python train.py --spec_augment=false --win_length=400 --tokenizer="char" --arch="quartznet" --norm="batchnorm" --stem="single" --widths=[192, 240, 288] --residual_init="zero_last" --beta2=0.95 --eps=1e-08 --grad_clip=1.0 --steps=5400 --epochs=88.5
Rows from block 5, named by matrix and row number. Rows with one number belong to one channel. Each number is 128 + 24 x the weight over its row's rms, rounded and kept within 0 to 255. All counts start at 0. After the name is the row's rms in percent of the matrix's.
# convs1: first pointwise conv (model.blocks.5.convs.1.weight, 240x192x1), inputs 0-191
# convs3: second pointwise conv (model.blocks.5.convs.3.weight, 240x240x1, transposed), outputs 0-239
convs1.144 095 [ 82 121 121 168 102 130 131 117 136 122 128 107  90 129 151 118 126 140 133 126 139 160 151 136 139  98  81 128 100 130 130 136 122 107 124 139 111 120 138 112 155 155 154 115 125 151 132  93 155 124 129 107 139  94 113 130 143 187 141 144 110 139 122 103  80 115 153 157 119 101 127 135 122 128 119 138 117 116 133 166 112 127 152 113  94 104 154 103 119 112 112 167 141 106 144 123 149  93 156 153  95 144  93  95 106 147 127 154 126 172 134 148 131 155 112 139 112 153 105 187 154 115 131 112 113  75 157 123 202  62 166  86 163 136  80 131 136 165 180 115 123 131 140 110 145 121 102 118 145 132 111 137 138 120 119 145 124  83 133  86  89 105 114 101 112 133 111 197 118 119 124 155 127  87 143 114 131 102 145 104 139 151 112 149 156 139 130 163  79 124 168 151]
convs1.145 099 [108 116  95 124  91 164 125 124 167 128  88 122 142 125 139 125 147 132  77 127 141 138 120 134 112 125 132 132 148 121 116 117  81 140 163 128  97 146 148 110 154 114 153 126 103  95 129 142 140 151  76 107  64 136 166 113 104 147 136 148 115 132 122 139 130 152  99 120  95 149 182 114 136 141 146 172 167 124 102 111 112 114 141 126 133 122 154 101 110 168 138 133 174 136 147 153 106 104 139  86 110  88 121 109 136 133 172 153  85 153 142 105 154  92 143 100  96 125 101 165 113 163 162 130 156 126 150 170 133 126 116 121 138 123 194 103 105  87 140 121 156 173 129 145 125 173 104  78 159 162 133 121 112 105 141 126 122 174 138 100 163 138 152 108 130 116 179 159 123 118 141 133 172 117 149 124 109 149 126 136 121 126 102 113 116 167 143 130 145 135 134  94]
convs1.146 102 [ 95 107 125 135 121  80  91 157  87 120 148  90 116 115 141 142 133 133 168 118 125 126  85  87 122 161  92 106 115 110 154 142 107 132 111 126  96 114  92 113 144 158 139 122 109 143 157 102 157 162 131  98 135 133 157  82 129 166 128 121 136 103 115 119 169 150  97 143 138 111 137 121 116 117 139 107  83 154 114 119 100 109 126 111 144 127 143  97 131 165 150 105 145 136 144 112 121 137 152 151  98 112 111 134  98 136 116 129 107  94 144 149 167 139 116 141 145  90 172 100 106 151 130 151  82 173 103 151 111 125 122 149  94 113 128 110 133  87 150 158 107 103  61 177 142  76  82 177 111 125 135 119 126 113 139 112 136 159 100 120  90 130 114 132  95 128 139 115 157 140 138 134 139 166 144 147 150 134 143 170  75 124 124 127  92 182 128 119 112  98 156 110]
convs1.147 099 [118 125 122 126 130 161 118 156 100 144 164 138 140  90 124  96 106 134 115  95 168 108 148 149 122  81 169 118 154 109 136 139 135 124 127 133 115 127 147 141 108 131 167 114 144 180 182 137  97 134 112 141 137  75 141 133 142 181 141 139 168 130 145 150 101 165 133  89 149 117 101 142  98 143 123 137 148 101 102 180 112  98 132 124 114 123 191 123 128 132 124 182 167 116 123  99  96 134 132  96  94  76 144 127 160 131 173 115 114  84 136 134 142 140 132  98 135 148  47 135 100 113 152 151 127 150 143 154 135 110 123 118 127 178 116 142 117 152 130 118 120 113 135 134 127 136 109 105 189 100 119 136 135 127  98 119 113 114 122 107 184 133 112 152 142 147 125 141 139  80 155 142 124 163 156  91 118  88 139 126 132 131 121 141 105 170 117 147 118 127 154 125]
convs1.148 103 [168 160 109 104 161 109 120 108 128 127 133 135 134  79  97 135 153 108 176 113 119 132 118 136 170 102 118 141 117 100 134 115 131 160 142 113 141 164 115 133 139 129 101 119 136 100 132 103 141  95 122  92 144 164 154  93 124 129 110  98 116 106 129 138 124 121 171 116 153 165  85 141 149 135 118 132 142 122 156 107 110 130 133 141  57 121 140 165 142 164 111 121 113 107  98 128 143 173 137 134 132 127 131 107 116 103  95  91 137 108 159 129 104 167 137 167 131  56 136 141 122 113 147 122 136 132 122 110 143 104 119 150 185 200 131 134 107  61 107 107 129 168 135 127  91 143 169 129 166 140 149 164  92  82 101 123 150 151  90 156 105 119 119 112  98 104 178 146 116 124 122 111 132 108 115 130 122 112 118 123  85 100 113 144 124 104 152 105 152 119 119 148]
convs1.149 097 [118 139  93 105 130 103 143 136 133 164 130 129 133 124 185 143 100 125 151 110 138 117 140 114 121 120 126 146 150 109 151 135 134 176 107  97 122 124  97  73 124 132 139 122 141 111 145 125 104 136 108 135 149 119 112  90 192 112  87 144 153 148  92 121 123 150 110 125 105 129 157 120 125 129  77 113 167 100 138 138 181 111 160 124  92 146 201 125 147 150 111 159 150 149 129 189 166 121 144 141 180 127 130 143  87 162 107 165 155 142 116 162 139 167 128  76 176 124 144 105  81 134 180 140 118 140 125  80 125 154 126 156 146 100 148 131 117 101  99 133 122 154  92 120 149 132 123 122 101 135 143  79 140 159 147 115 110 133 137  95 141 123 116 159 128 119 115 176 104 132 119 124 160 156 133 121  98 113 113 146 113 167 124 131 139 129 131 120 119 162 105 134]
convs1.150 098 [100 121 126 136 144 118 152 102 164 123 109 147 164 120 104 135 202 147 110 122 123 176 145 118 177 100 148  89 126 143 157 158  94 140 129 140 130 155 132  98 172 166 148 100 122 150 147 123 164 119 114 119 100  97 158 116 117 119  96  93 132 148 128 104 160 136 146 178 145 152  94 109 112 155 111 173 115 117 132  96 136 124 110 128 109  68 119 137 163 119 119 123 144 124 114 118 114  98 130 104 127 156 102  93 122 144 175 131 131 149  76 137 145 137 113 122 120  93 114 152 154 128 154 142 144 118 124 106 141 160 103 166 106 172 132 153 142 157 148  98 123 102  74 153 135 134 141  94 131 176 133 105 110 121 136 168 132 101 124  80  84 107 131 131 105 118 132  83 145 136 131 151 136 137 151 122 128 148 151  90 160 110  93 120 113  96 139 151  89 123 161 152]
convs1.151 103 [160 125  99 133 133 188 137 134 109 142 113 100  83 123 122 105 143 149 127  70 137 156 131 187 133 140 130 128 146 112 128 148  74 104 146 132 119 122 110 121 123 123 128 127 151  77 105 132 112 171 145 132 138 136 150 130 131 103 157 172  99 121 112 103 143 149 101 134 107 173 171 134 139 140  88 111 131 143 107 172 147 139 146 148 127 140 171 100 120 140  84 130 111 145 175 117 148 170 119 167 125 150 150 125 142 140 131 117 127 130 102 140 132 147 152 136 158 159 102 132 166 135 128 159 101 154 122 170 137 158 115 160 104  92 152 140 119 139 129  92  97  66 124  85 134 148 139 134 135 120 112 112 155 142 103 151 152  98 113  55 164 120 176  93 102 114 140 111  96 115 131 150 168  73 138 118 106 110 135 149 118 122 110 129 139 131 116 137 142  93 136 120]
convs1.152 100 [110 142  89 115 154 124 145 154  88 162 133 105 163 158 134 105 112 142 174 130 166 141 116 127 127  71 155  99 111 117 108 112 142 142 142  92 140 104 109 125  60 131 137 135 152 108 109 148 130 144  86 101 163 191  93 104  99 136  53 103 150 101 159 126 146 161 128 153 126 119  89 141 138 141 146 123  72  97 170 118 123 111 133 136 140 131 116 102 124 142 142 140  98 114 127  92 120 118 140 128 133  89 127 142 144 138 167 141 124 132  89 174 134 105 162 114  98  95 130 129 119 142 151 119 126 153 134 117 138  85 141 138 146 144  91 179 150 130 119  66 118 142 101 113 178 120 126 100 166  85 131 118 132 111 128 127 134 138 125 147  74 113 108 120 122 107 100 124 121 135 139 152 112 115 158 110 140  98 130 138 106 115 127  86 111 121  89 122 121  99 127 111]
convs1.153 100 [171 134 123  69 141 125 106 123 141 136 112 117 146 137 153 122 118 144 170 144 120 155 142 166 109 123 149 136  85 127 153 118 112  98 145 114 126 123  99 110 112 112 148 135 121 120 158 174 100 137 141 129 145 142 133 147 105 127 111 119 108 131 142 129 152 139 118 157 146 114 128  98  95 130 165 120 140 147 109 149 126  54 127 140 134  88 131 128 168 130 121 155  87  95  85 151  96 122  85  95 121  99 136 128 147 105 133  82 122  91 169 101 127  94  78 120 145  89 147 121 166 149 100 100 133 130 105 133 120  99 134  92  88 118 115 117 123 110  91 116 129 141  69 149 139 118 148 129 139 135 149 140  96 194 137 153 128 119 124 129 156 137 151 134  97 128 108 154 116 110 144 185 138 103 161  75 170 127 142 117 112 163 115 156  97 181 121 128 114 142 130  82]
convs1.154 102 [ 93 114  89 108 103  70 197 118 149 127 131 128 117 113 205 161 146  94 107 126  98 148 180  76 133 157 100  99 138 128 145 119 113 118 150 133 124 127 142 135 113 125 123 136  94 119 141 186 138 134 156 152 143  98 159 139 158 158 104 109 125 107 166 115 130 121 106 121 146 133 128 173 165 147 124 127 136 107 157 106 125 117 128 109 106 121  82 138 143 128 100 158 136 163 100 130 127 136 155  99 113 102 120 130 131 140 155  80 150 131 102 129 165 151 147 146 160 102  86 125  82 124 115 145 121 122 128 117 110 127 142  97 123  93 140 142 133 182 118 117 162 130 146 129 106 126 113 108 155 139 133 135  91 177 158 119 107 123 152 101  86 154 139 148 139 128 131 147 129 115 105 135 107  91  92 129 100 187 101 102 108  75 127 129 113 114 153 144 112 101 133 137]
convs1.155 102 [114  97 124  97 135 131 119 124 138 143 128  62 139 141 148  92 112 107 129 134 137 110 135 170 126 179 124 116 112  88 133 134 114 137  68 111 134 146  58  98 142  89  85 138 159 154  95 170 124 141 163 136  67 120 141 140 126 108 153 146 117  79 132 143 155 116  56  98 129 145 120 160 133  87 137 125 119 115 113 155 114 127 146 137 130 111 122 142 131 135  79  86 129 122 126 214 119 128  93 126 164 140 123 112 139 119 152 152 165 104 158 141 135 134 131 144 177 114 120 106 117  98 144 156 100 136 107 117 101  82  96 102 108  93 115 140 135 140 141 148 120 178 130 131 144 114 152 120 139 145 117  88  94  99 100 109 117 118 127 127 138 137 123 105 128 137 113 113  99 134 141 152 109 165 118 149 110 144 118 134 152 115 138 119  98 135 117 159  98 150 151 136]
convs1.156 105 [155 108 165  99 149 119 134 147 134 132 137 163 105 148 139 131 142 134 147  95 159 185 183 149 130 163 138 158 116 151 125 116 123 107 148 140 140 131 159 162 118 145 157 164 111 138 142 100 135 120 162 202 121 110  95 143 148 130 143 131 112 129 151 125  98 120 115  73 132 174 164 120 160 109 119 176 127  73 151 198 178 129 124 137 131 132 111 128 131 108 182 139 115 135  87 112 105 134 121 112 133 135 165 140 117 121  82 144 131 121 107  97 114  68 105 151 144 124 118 127 165 118 109 100 103 102 130 156 104 118 152 122 125 118 107 112 147 139 124 128 149 136 119 144 160 164 112 128 116 103 125  95 146 108 158 112 107 103  87 124 122 151 106 177 106 133  87 139 107 141 128 102 140 151 109 109  87 110 153 104  76 154 126 125 129 127 100 122 134 103 153 124]
convs1.157 103 [113 143 111 169  94 147 106 152 131  97 132  78 106 134 134 125 134 114 129 115 173 151 148 100 159 117 103 140 106 129 160 119 133 142  99 114 106 105 107 136 122 148 190 177 155 109 119 175 139 146 127 119 156 105 115 143 145 138 108 119 118 146 162 140 136 121  88 153 135 114 100 149  99 134 130 168 104 163 140 108 110 140 114 114 118 147 108 124 134 142 139 111 132 137 136 131 115  58 127 140  90 127 105  85 149 148 185 131 134 108 160 110 135 104 115 113 118  78 161 159 119 123 135 140 158 120 142 137 121 112 159 107 166 125 137 155  90 117 135 150  81 101 134 128 117  86 125  81 113 124 111 155 131 143 147 138 154 116 180 129 100  89 119 104 101 123 101 110  75  82 117 100 148 119 112 138 132  98 117  88 176 125 124  80 136 149 128 106 152 100  79 100]
convs1.158 099 [141 143 116 119  84 125 142 114 154 131 142  92 123 150 135 113 128 138 138 136 175 133  70 146 132 141  94 113 118 103  88 165 127 103 121 115 136 124 163 150 167 117  93 141 102 194 141 124 119 158 158 123 147 144  93 112  92 144 112  97 151  59 173 137 119 112 131 128 121 109 128 131 134 134 151 142 108 152 150 140 124 124 117 114 119 124 155 129 116 143 126  95 110 146 128 187 106 131 137 126 140 133 104 115 139 105 115 139 110 127 129  78 135  41 121 108 111 137 114 119 127 123 118 136 141 144 128 146 116 147 153 107 120 135 125 159 115 145  74 175 165 100 118  88 148  93 118  86 119 139 128 139 158 143  75 108 120 141 136 157 148 156 149 130 106 209 132 109 110 132 138 110 114  98 149 145 111 137 148 159 120 114 162 142 119 105 137 161 168  87  87 134]
convs1.159 101 [128 176 124 113  95 117 147 129 119 104 129 122 154 145 118 114 150 159 141 125  83 130  80 114 165 113 104 133 149  89 135 131 105 130 127  88  76 119 155 103 123 120 137 114 135  81  93 141 128 163 140 147 120 113 118 113 151 122 121 158 130 120 132 121 126 106 104  93 128 152 142 117 174 106  93 150 121 152 167 145 123 111 131 120  90 128 126 100 107 147 175 132 112 144 129 117  95 164 161 116 127  71 162  82  97 100 109 126  89 110 106 126 120  97  86  98  99 152 139 106 118 108 141 123 129 146 112 161 133 151 171 146 149 147 107 105 138  97 119 163 116 119 120 154 111 140 152  83 121 162 137 137 145 120 207 111  95 154 164 149  86 106 123 134 101  93 149 151  98 145 132 138 119 124 125 146 144 108 117 129  88 162 186 100 140 165  96 128 162 128 116 130]
convs3.144 100 [140  99 138 173 108 118 117 129  96 136 138 156 128  95 149 147 126 130 113 140 105 157 140 168 146 184 112 129 155 135 110 149 165 121  91 157 128 157 130  96 136 153 154 100 131 120 102 168 129  87 136 155 153 118 135  98 122 132 140 138 154 101 142 126  92  84 139 130  92 128 122 123 124  87 129 139 133 132 189 130 159 140 104 169 138 100 108 123 135 124 146 133 101 118 104 136 118 144 132 144 147 136  66 155 136 121 133 129 133 135 111 141 136  92 124 108 157  68 140 121 172 134 142 138 158 180  83 133 134 125 134 113 111 115  84 143 101 154 122 119 106 125 161 149 133  72 102 140 125 108 121 148 120  94 138  89 141 110 112 156 112 114 146 105 161 127 138 181 135 185  97 117 145 145 145  94 134 154 125  88  90 120 157  84  95 118 113 173 143 153 121 158  76 124 139 195  96 173  93 113 126  89 119 141 145 110 167 100 150 151 125 122 179 112 131 122 132 131 118 156 102 149 145 139 112 161 131 105 127  99 100 155 140 142 112 136 118 150 155 136]
convs3.145 097 [ 94  52 105 123 119 116 122 125  99 129  71 126 142 184  81  93  92 190  83  79  97 112 123 128 108 114 144 115  98 135 101 119 114 143 147 130 131 131 148 142 147 179 142 118 146 105 130 105  84 108 142  85 116  96 148 206  94 123 111 109 122 131 145 137 146 142 131 138 127 110 137  87 135 150 149 111 111 121 128 112 133 165 166 127 128 138 161 120 116 145 142 175 173  86 142 113 133  87 165 124 108 126 121 157 153  93 149 115 154 102 138 125 121 116  96 172 129 161 118 144 101 136 121  97 104  83 148 126 128 149 149 136 143 118 153  93 120 131 102 147  83 114 127 152 130 140 150 140 112 129 161 125 145 132 145 153 149 140 127  95 114 128  99 122 173 119 154  93  84 107 108 106  85 140 146 144 113 147 164 128 146 147 123 160 116 118 154 124 134 105 130 128 116 149 171 107 105 127 116 155 134 130 122 134 106 134  91 158 122 135 142 117  97 174 131 118 186 140 125 131 137 157 123 111 116 118 148 155 161 103 138 130 178 161 161  99 124 122 113 130]
convs3.146 099 [120 152 103 130 189 137 130  90 114 149 168 129 119 103 117 121 103 157 103 141 102 142 119 172 134 157 133 106 100 187 144  79 112 130 118  80  83  97  90 120 121  78 165 133 174 132 127 127  92 157 145 100 137 141 153 137  89 156 118 153 153 112 143 125 136 116 120 104 147  69 125 119 105 108 136 133 148 105 151 134 113 157 127 109 129  91 140 180 164 133  90  85 139 117  92 122 128 100 119 145 126  99 127  82 125  99 116 147 139 107 127 105 163 158 131 153 131 162 133 134 207 122  92 153 164 118 126 160  88 137 125 120 132 143 139 143 137 124 109  75 107 133 114 140 115 112 119 123 150 133 121 147 122 116 138 138 120 147 143 144 110  85 114 146 121 159  88 132 149 139 128 146 107 168 122  92 117 105 117 130 125 148 126 145  86 116 137 137 106 152 115 123 151 118 149 125 145  96 132 134 115 128  96 148  99 152 148  84 156 155 143  81 139 152 130 165 118 211 128 131 119 143 129  89 120  92 120 112 164 120 137 107 111 130 138 104 133 139 107  85]
convs3.147 098 [121 134 145 152 128 135 100 112 128 174 139  84 130 106 126 127 117 155 103  91 132 116 104 127  72 122 136 144 131 121 107 100 128 104 138 140 133 106 118 114 182 132 109 111 125  63 146  95 136 106 131 155 125 154 159  97 175 120 118 133  98 101 129 105  87 150  93 122 117 144 118  99 177 188 124 158  93 116 141 131 105 143  93 100 127 108 161 127 137  96 114 131 113 135 131  99 142 139 180 127  71 136 130 136 119 146 151 137 140 112 105 148 127 108 153 138 138 138 150 160 163 115 112 130 134 120 162  93 127 133 168 118 128 117 130 141 125  89 117 192 135 128 101 145 133 135 185 164 151 142 122 125 118 141 104  96 152 142 109 127 103 151  97  94 142 147 147 102 170 141 104 109 142  82 120 166 143 118 148 123 124 140 115 130 139 122 114 124 136  97 181 133 129 157 114 105 122 133 146 145  96 137 122 174 147  97  93 174  91 129 121 159 119 103 120 149 153 112 106 103 175 129 130 101  91 103 105  82 111 118 144 115 101 121 136 104  78 135 206 124]
convs3.148 101 [105 122 103  95 171 165 122 110  89 121 160 133 102 105 105 108 130 123 144 135 150 111  98 108 112 130  98 131 155 128 110 132 132 125 100 111 154 121 120 100  51  85  89 132 146 136 125 153 169  90 146 136 110 111 155 101 139 105 111 177 128 134  80 158 140 149 145 111 102 141 160 199 129 155 115 130 169 156 112 143  92 120  74 108 129  69 161 120 125 105 141 178 162 177 140 139 160 139 138 155 152 117 135  91 125 103 182 104 104 107 124 128 132 134 132 135 135 129 100 150 133 155 111 129 146 117 117 175 132 106 141 108  95 161 137 145 136 136 133 113 164 128 146 127 134 131 148 110 145  99 122  81 122 177 157 145 141 147 152 150 135  96 141 161 145  88 115 174 131 111 145 147 142 117  98 102 127 138 146  90 102 140 122 175 131 160 119 127 128  98 156 125 141 117 129 105  98 135 148 118 135 143  99 151 139 134  95 143 134 141 127 108 104 127 156 111 115 108 112  74 131  92  92 111  99 146 105 149  71 144 133 167 145 125 137 115 150 125 152 108]
convs3.149 097 [105 138 142 118 130  86 164 103 141 107 120 139 165 155 121 117 137 108  75 165 154 165 101 148 125  81 150 116 135 108 168  92 117 135 134 111  88 134 144 105  99 157 146  74  82 141 115 165 117 143 144  86 131 134 153 124 139  97 143 103  96 141 124 118 123 138 115  87 134 129 112 137 135  73 124 115 166 167 146 100 140 128 107  97 146 158 114 146 157 148 112 133 100 142 167 139 102 177 109 103 110 114 140 116 133 109  90 128 116 133 160 126 148  86 165 145 145 143 107 122 123 151 154  92 115 153 170 104 115 110 126  76 131  99 145 106 183 137 102 128 138  80 129 100 118  66 133 135 109 142 151 120 100  95 171 100 127 155 158 137 114 143  92 138 140 113 140 141 105 128 170  97 109 127 133 103 129  56 136 142  98 128 107 147 121 127 129 121  71 148 144 107 135 121 141 128 137 100 103 123 171 163  91 131 141 147 118 106 142 141  94 140 135 108 102 136 128 124  91 124 137 109 147 147  97 126 116 120 124  98  71 134 141 158 127  96 151 153 137 134]
convs3.150 104 [135 171 165 160 137 136 123 128 111 186 169  92 180 143 145 133 159 126 116 105 164 134 135 102 110 163 118 119 109 121 135 116 137 111 115 164 130 114 124 162 138 112 173 134  79 112  91 133 145 199  97 125  96 115 154 141 124 169 149 117 149 118 146  86 134  88  83 145 106 157 123 117 119 142 172  96 109  85 126 138 114 106 112 106 159 126 112 119 135 136 123 131 102 140 107 133 122 110 111 100 133  90 143 116 160 105  98  92 115 140 174  94 137 128 158 143 174  91 131 108 162 124 137 126 102 183 119 105 119 127 107 117 121  78 129 130 171 133 152 123 141 120  89 107 110 138 129 167 135 131 101 137  99 121 114 144 102 126 168 125  90 133 109 116 142 140 140 118 131 144 150 108 108 111 117 136 182 105 142 112 113 147 130  95 123  96 111 120 171 121 106 154 108  99 134 116 120  48  74 123 117 109 141 149 156 140 110 154 120 115 130 106 121 119 200  90 112 162 112 128 133 129  93 135  92 106 139 154 131 157 132 148 114 142 111 150 120 117 133 120]
convs3.151 100 [118 157 108 151 118 150 112 126 171  96 111  87 149  76 140 162 132 131 108 115 131 145 124 115 127 138 144 151 128 114 138 113 139 104 152 177 148 162  99 129 155 154 106 115  94 157 110 132 145  75 163 163 157 126 156 101 148 200 164 120 121 139  71 117 159 127  94 145 122 143 138 100 113 129 132 186 166 112  99 147 160 141 137 113 112 142 129 138 105 121  90 148 147 138 151 114 124 124 121 125 144 117 128 129 159 107  93 121 123  70 121  90 100 155  88 123 111 156 144 148 125 137 118 110 119 138 120 105 119 125 150 140 156 139 137  80 170 104 127 115 114 138 143  95 156 105 146 132 165 133 138 101 160 109 143 111 118 126 100 158 121 168 107  85 116 152 121 133 158 140 141 185 139 105 121  95 122 189  85 131 149 124 144 160 126 156 141 139 162 142 139 109 117 121 126 159 117 147 119 163 180 137 111 109 168 125 123 135 119 156  84 141 152 148 128 106 105 125  80 131 102 110 125 143 128 113 113 116 146 126 174 147  71 120 166 138 152 120 107 175]
convs3.152 101 [129 101 116 128 116  96 133 166 152 129  89 117 139 120 176 115 118 119 103 147 114 156 121 126 124 133 167 109 118 146 125 171 121 164  97 129 133  95 134 135 145 101 186 106 162 131  98 141 148  84 147  65 128  98 101  84 116 112 145 120 119 153 122 121 122 131 109 135 135 181 101 124 130 140 123 155 117 132 131 123 146 110 161 117 133 112 135 121 141 171 110 128 132 113  77 139 104 141 133 102 142 153 116  95 124 139 106 190 153 126 137  96  78 140 117 145 105 139 133 101 112 140 121 113 145 129 117  73 123 105 130 112 145 112 155 157 162 112  94 112 119 145 160 139 139 129  94 129 144 124 164 120 152  99 131  88 155  73 131 136  84 125 108 150 155 137 111 132  53 181 127 102 154 112 113 112  64 144 137  92  88 121  86 135 133 140  94 115 126 115 163 112 119 150 129 173  88 145 135 157 129 108 123 126  96 142 173 113 152 140 136 134 121 107 144 116 142 109 120 152 162 108 152 125  92 143 150 104 168 160 107 134 112 102 118  96 111 168 135 177]
convs3.153 100 [128 122  98 127 105 139 132 123 127 151 168 119 130 143 124 160 129  92 116 108  62 133 135 100 148 186 147 115 116 106 148 164 100 100 141 125 115 129 165  98 135 107 127 106 103 148 106 109 124  89 119 146  93 166 126  97 112 130 137 124 150 141 156 123 130 168 146 104 147 111  89 132 114 126 130 112 123 138  92 144 166 179 126 164 154 126 139 130 126  90 119  60 142 131 147 140 153 137 111 145 154 136 114 118 171 119 167 129 102 130 111 114 120 125 115 145 136 127 132 111 110 156 172 136 133 158 182 116 111 109 139 121 160 135 131 143 152 144 159 177 124 125 151 116  84  85  83  97 128 118 163 128 114 138  91 120  96  98 128  73  85 115 133 156 106  96  83 113 113 150  93  99  85 102 111 168 106 121  99 107 142 200 106 172  96 122 131 136 154 126 147 157 123 101 135 163 120 127 131 154 132 116 128  98 116 125 148  86 147 106 134 115 158 140 171 133 109  97 127 132 110 110 146 142 133 155 125 125  70 149  95 133 135 129 120 102 141 109 155 169]
convs3.154 100 [ 95 157  92 101 154 146 162 125 138 137 150 107 115 112 155 120 130 142 117 186 139 162 133  65  99 134 115 119 137 170 155 146  83 149 142 133 103 149 146 142 133 124 114 139 152 151 126 100 109 114 136 130 125 129 125 157 149 133 103 110 137 123 186 101 113  93  98 146 130 108 132 150  81 135 144  94 135 113 149 160 160 111  85 167 124 137 113 168 126 120 150 148 150 145 143 141 126 136 116 131 144 147 138 132 142 162 138 148 116 136 116 103 135 118 137 116 152 125 101 127  68  97 106 144 120 147  96 135 124 122  90 119 125 111 147 118 159 146 134 127 146 168 150  88 121 156 129 169 127 129 139 106 125 167 118  74 127 132 108 135 111 113 116 114  90 143 125 132 136  96 157 110 109 139 113 140  64 114 113 149  96  88 129 113  68  60 106 113  91 119  99  88 170 154 132 129  80 135 140 125 175 182 150 155 147 114 105 144 123 117 129 102  69 140 104 136 146 125 160 131 114 136 148  80 143 164 122 123 121 115  86 134 132 190 158 112 118 123 129 109]
convs3.155 095 [112 119 103 124 117 116  86 132 122 124 122 123 167 144 147  92  99 115 136 135 109 105 117 129 129 108 154 182 171 110 126 135 105 157 128 110 101  94 126 128  87 110  96 109 113 133 126 149 127 114 128 174 144 113 147 116 136 148 107 158 104 115 135 129  71 120 142 134 172 143 150 125 120 120 129 136 115 125 131  85 108 157 120 109 102 152 104 136 177 148 119 112 159 131 163 108 119 121 110 124 123 182 162 155  91 115 168 102 133 162  90 135  89 151 152 132 142 118 108 117 122 130 100 130 123 126  97 120 135 100 157 158 118  70 147  88 143 138 103  99 128 135 148 144 158 120 145 112 107 137 142 110 134 154 131  84 151 130 146 139 132 159 112 133 155 110 162 129 166 129  95 136 123 164 105 123 124 142 146 102 114 126 174 208 136 122 132 122 128 156 106 161 142 183 123 149 117 125 115 141 121  82 148  79 149 194 131  72 154 143 115 109 142  94 141 141 187 156 137 129 115 157 143 132  95 102 136 162 119 104 173 120 123 136 120 170 175 148 106  94]
convs3.156 101 [144 145 113  97 106 125  92 149  87 138 172 125 135 126 107 120 141 131 166 114  88 126 174 110 118 114 126 112 145 125 172 125 124 142 102 140 142 127 155 131 103 136 110 153  77 169 119 176 149 105 170 119 145 137 138  99 112 141 120 123 145 160 128 150 143 136 100 105 150 113 131 148  79 138 126 148 145  85 147 113 158 124  98 140  92 116 128 150 123 185 118 111 149 108 120 107 137 137 119 179 158 178 174 139 122 122  98 144  96 124 162 132  81 173 120  79 132 131 104 121  71 104 145 115 114 105 127 136  83 144 134 122 143  90 124 156  95 122 119 120 108 146 155 106 129 137 160 102  96 142 199 114 118 142 156 128 137 163 144 125  97 119 104  83 108 146 125 134 112 143 107 132 135 158 148 103 167  77 142 136 117 118 137 110 135 113  99 114  97 128 153 114 168 135 174 156 166 142 193 133 136 139 122 136 162 133 121 124 146 105 118 128 182 129 157 123 119 150 150  95 102 127 114 126 143 130 144 162 166 128 124 138 117 116 162 110 114 187 130 145]
convs3.157 099 [139  83 138 147  89 147 132  96 146 106  98 138 132  83 108 121 151 111 122 122 164  85 136 114 143 137 127 122 179 130 134 108  91 134 122 138 107 133 171 114 122 154 109 129 128 105 125 145 131 156 128 141 164 137 146 116 162 123 150 109  86 105 124 167 106  67 160 102 116 149 135 156 140 130 168 173 142 161 116 135 137 177 127 154 127 135 148 118 105 106 107 150 124 134 129 151  71 166 131 108 132 149 146 118 137 113 135 143  88 162 144 191 104 128 152  64  88 142 126 132 172 166 150  98  98 154 137 128 149 119  94 103 124  82 127 101  98  95 173 117  95 139 138 106 126  66 147 163 171 154 114 129 152 103 126  81 110 153 147 168  94 145 108 128 141 136 135 112 126 128 118 126 105 133 154 130 146 148 139 147 129 136 147 140 113 110  88 129 129 128 142 150 115  89 145 114 128 119 112 138  61 131 118 140 135  93  82  69 125  98 110  90 111 112 188 117 123 157 121 149 152 136 124 146 138 123 108 121 125 110 118 117 109 120 137 123  99 117 144 116]
convs3.158 098 [139  93  85 101 112  34 125 138  94 163 137 147  95 134 145 156 151 142 110 118 163 119 117 129  96 149 144 106  75 141 138 140  91 111 132 127 119 100 123 129 156 142  99 100 145 142 102 122 123 148 166  92 135 129 147 132  99 158 164 120 141 171 147 116 148 143 115 152 104 136 122 118 158 115 137  97 112 143 126 101 108 102 121 177 129  92 110 158 110 133 150  89 113  79  88  94 133 144 160 121  91 125 115  83 150 193 122 131  94 144 108 150 137 158 155 128 123 150 138 178 147 128 112 131 111  95 108 171 155 141 134 140 143 108  88 127 107 141 129  91 141 109 117 120 145 138 124 129 155 157 122 126 121 118  90 125 123 138 158 128  82 152 157 163 142 167 118 148 196 143 132 130 124 136 128 142 137 105 106 163  97 116 151  97 152  92 129 132 100 134 158 157 124 133 125 100 153 130 142 123 125 147 154 119 139 101 130 117  78 119 134 107 108 122 145 180 114 163 118  97  88 124 115  84 149 143 144 150 102 170  99  99 165 127 152 134 143 131 119 123]
convs3.159 099 [174 133 145 118  86 121 121 126 181 111  95 111 116 132  83 100 132  91  86 130 141 138 106 122 116 144 138  94 123  98 121 145 126 110 125 157 121 117 105 107  99 129  91  91 154 122  87 154 141 158 140  90 124 127  73 127 146 134 120 157  93 144  79 141  78 170 154 115  84 132 127  90 196 147 117 102 161 122 125  88 104 132 112  87 131 136 106 114 145 158 109  69 144 112 151 176 150 142 116 124 114 141 153 102 134 124 119 130 138 111 138 127 123 106 144 144 108 128 127 144 150 131 102 132 116  87 134 159  79 120 121 105 124 152 143 107 139 106 136 113 154 121 165 137 148 138 152 114 127 120 139 129 156 111 117 145 186 150  84 111 133 119 154 138 150 118 119 111 135 119 104 107 162 143 117  97 123 116  99 115 140 120 145 179 130 120 109 147 112 103 112 156 102 152 124 124 162 104 150  89  88 130 105 156 134 168 178 137  91 129 148 128  89 113 120 147 104 167 159 122 108 126  97 109 107 114 143 158 165  63 146 118 116 125 147  80 129 163 138 113]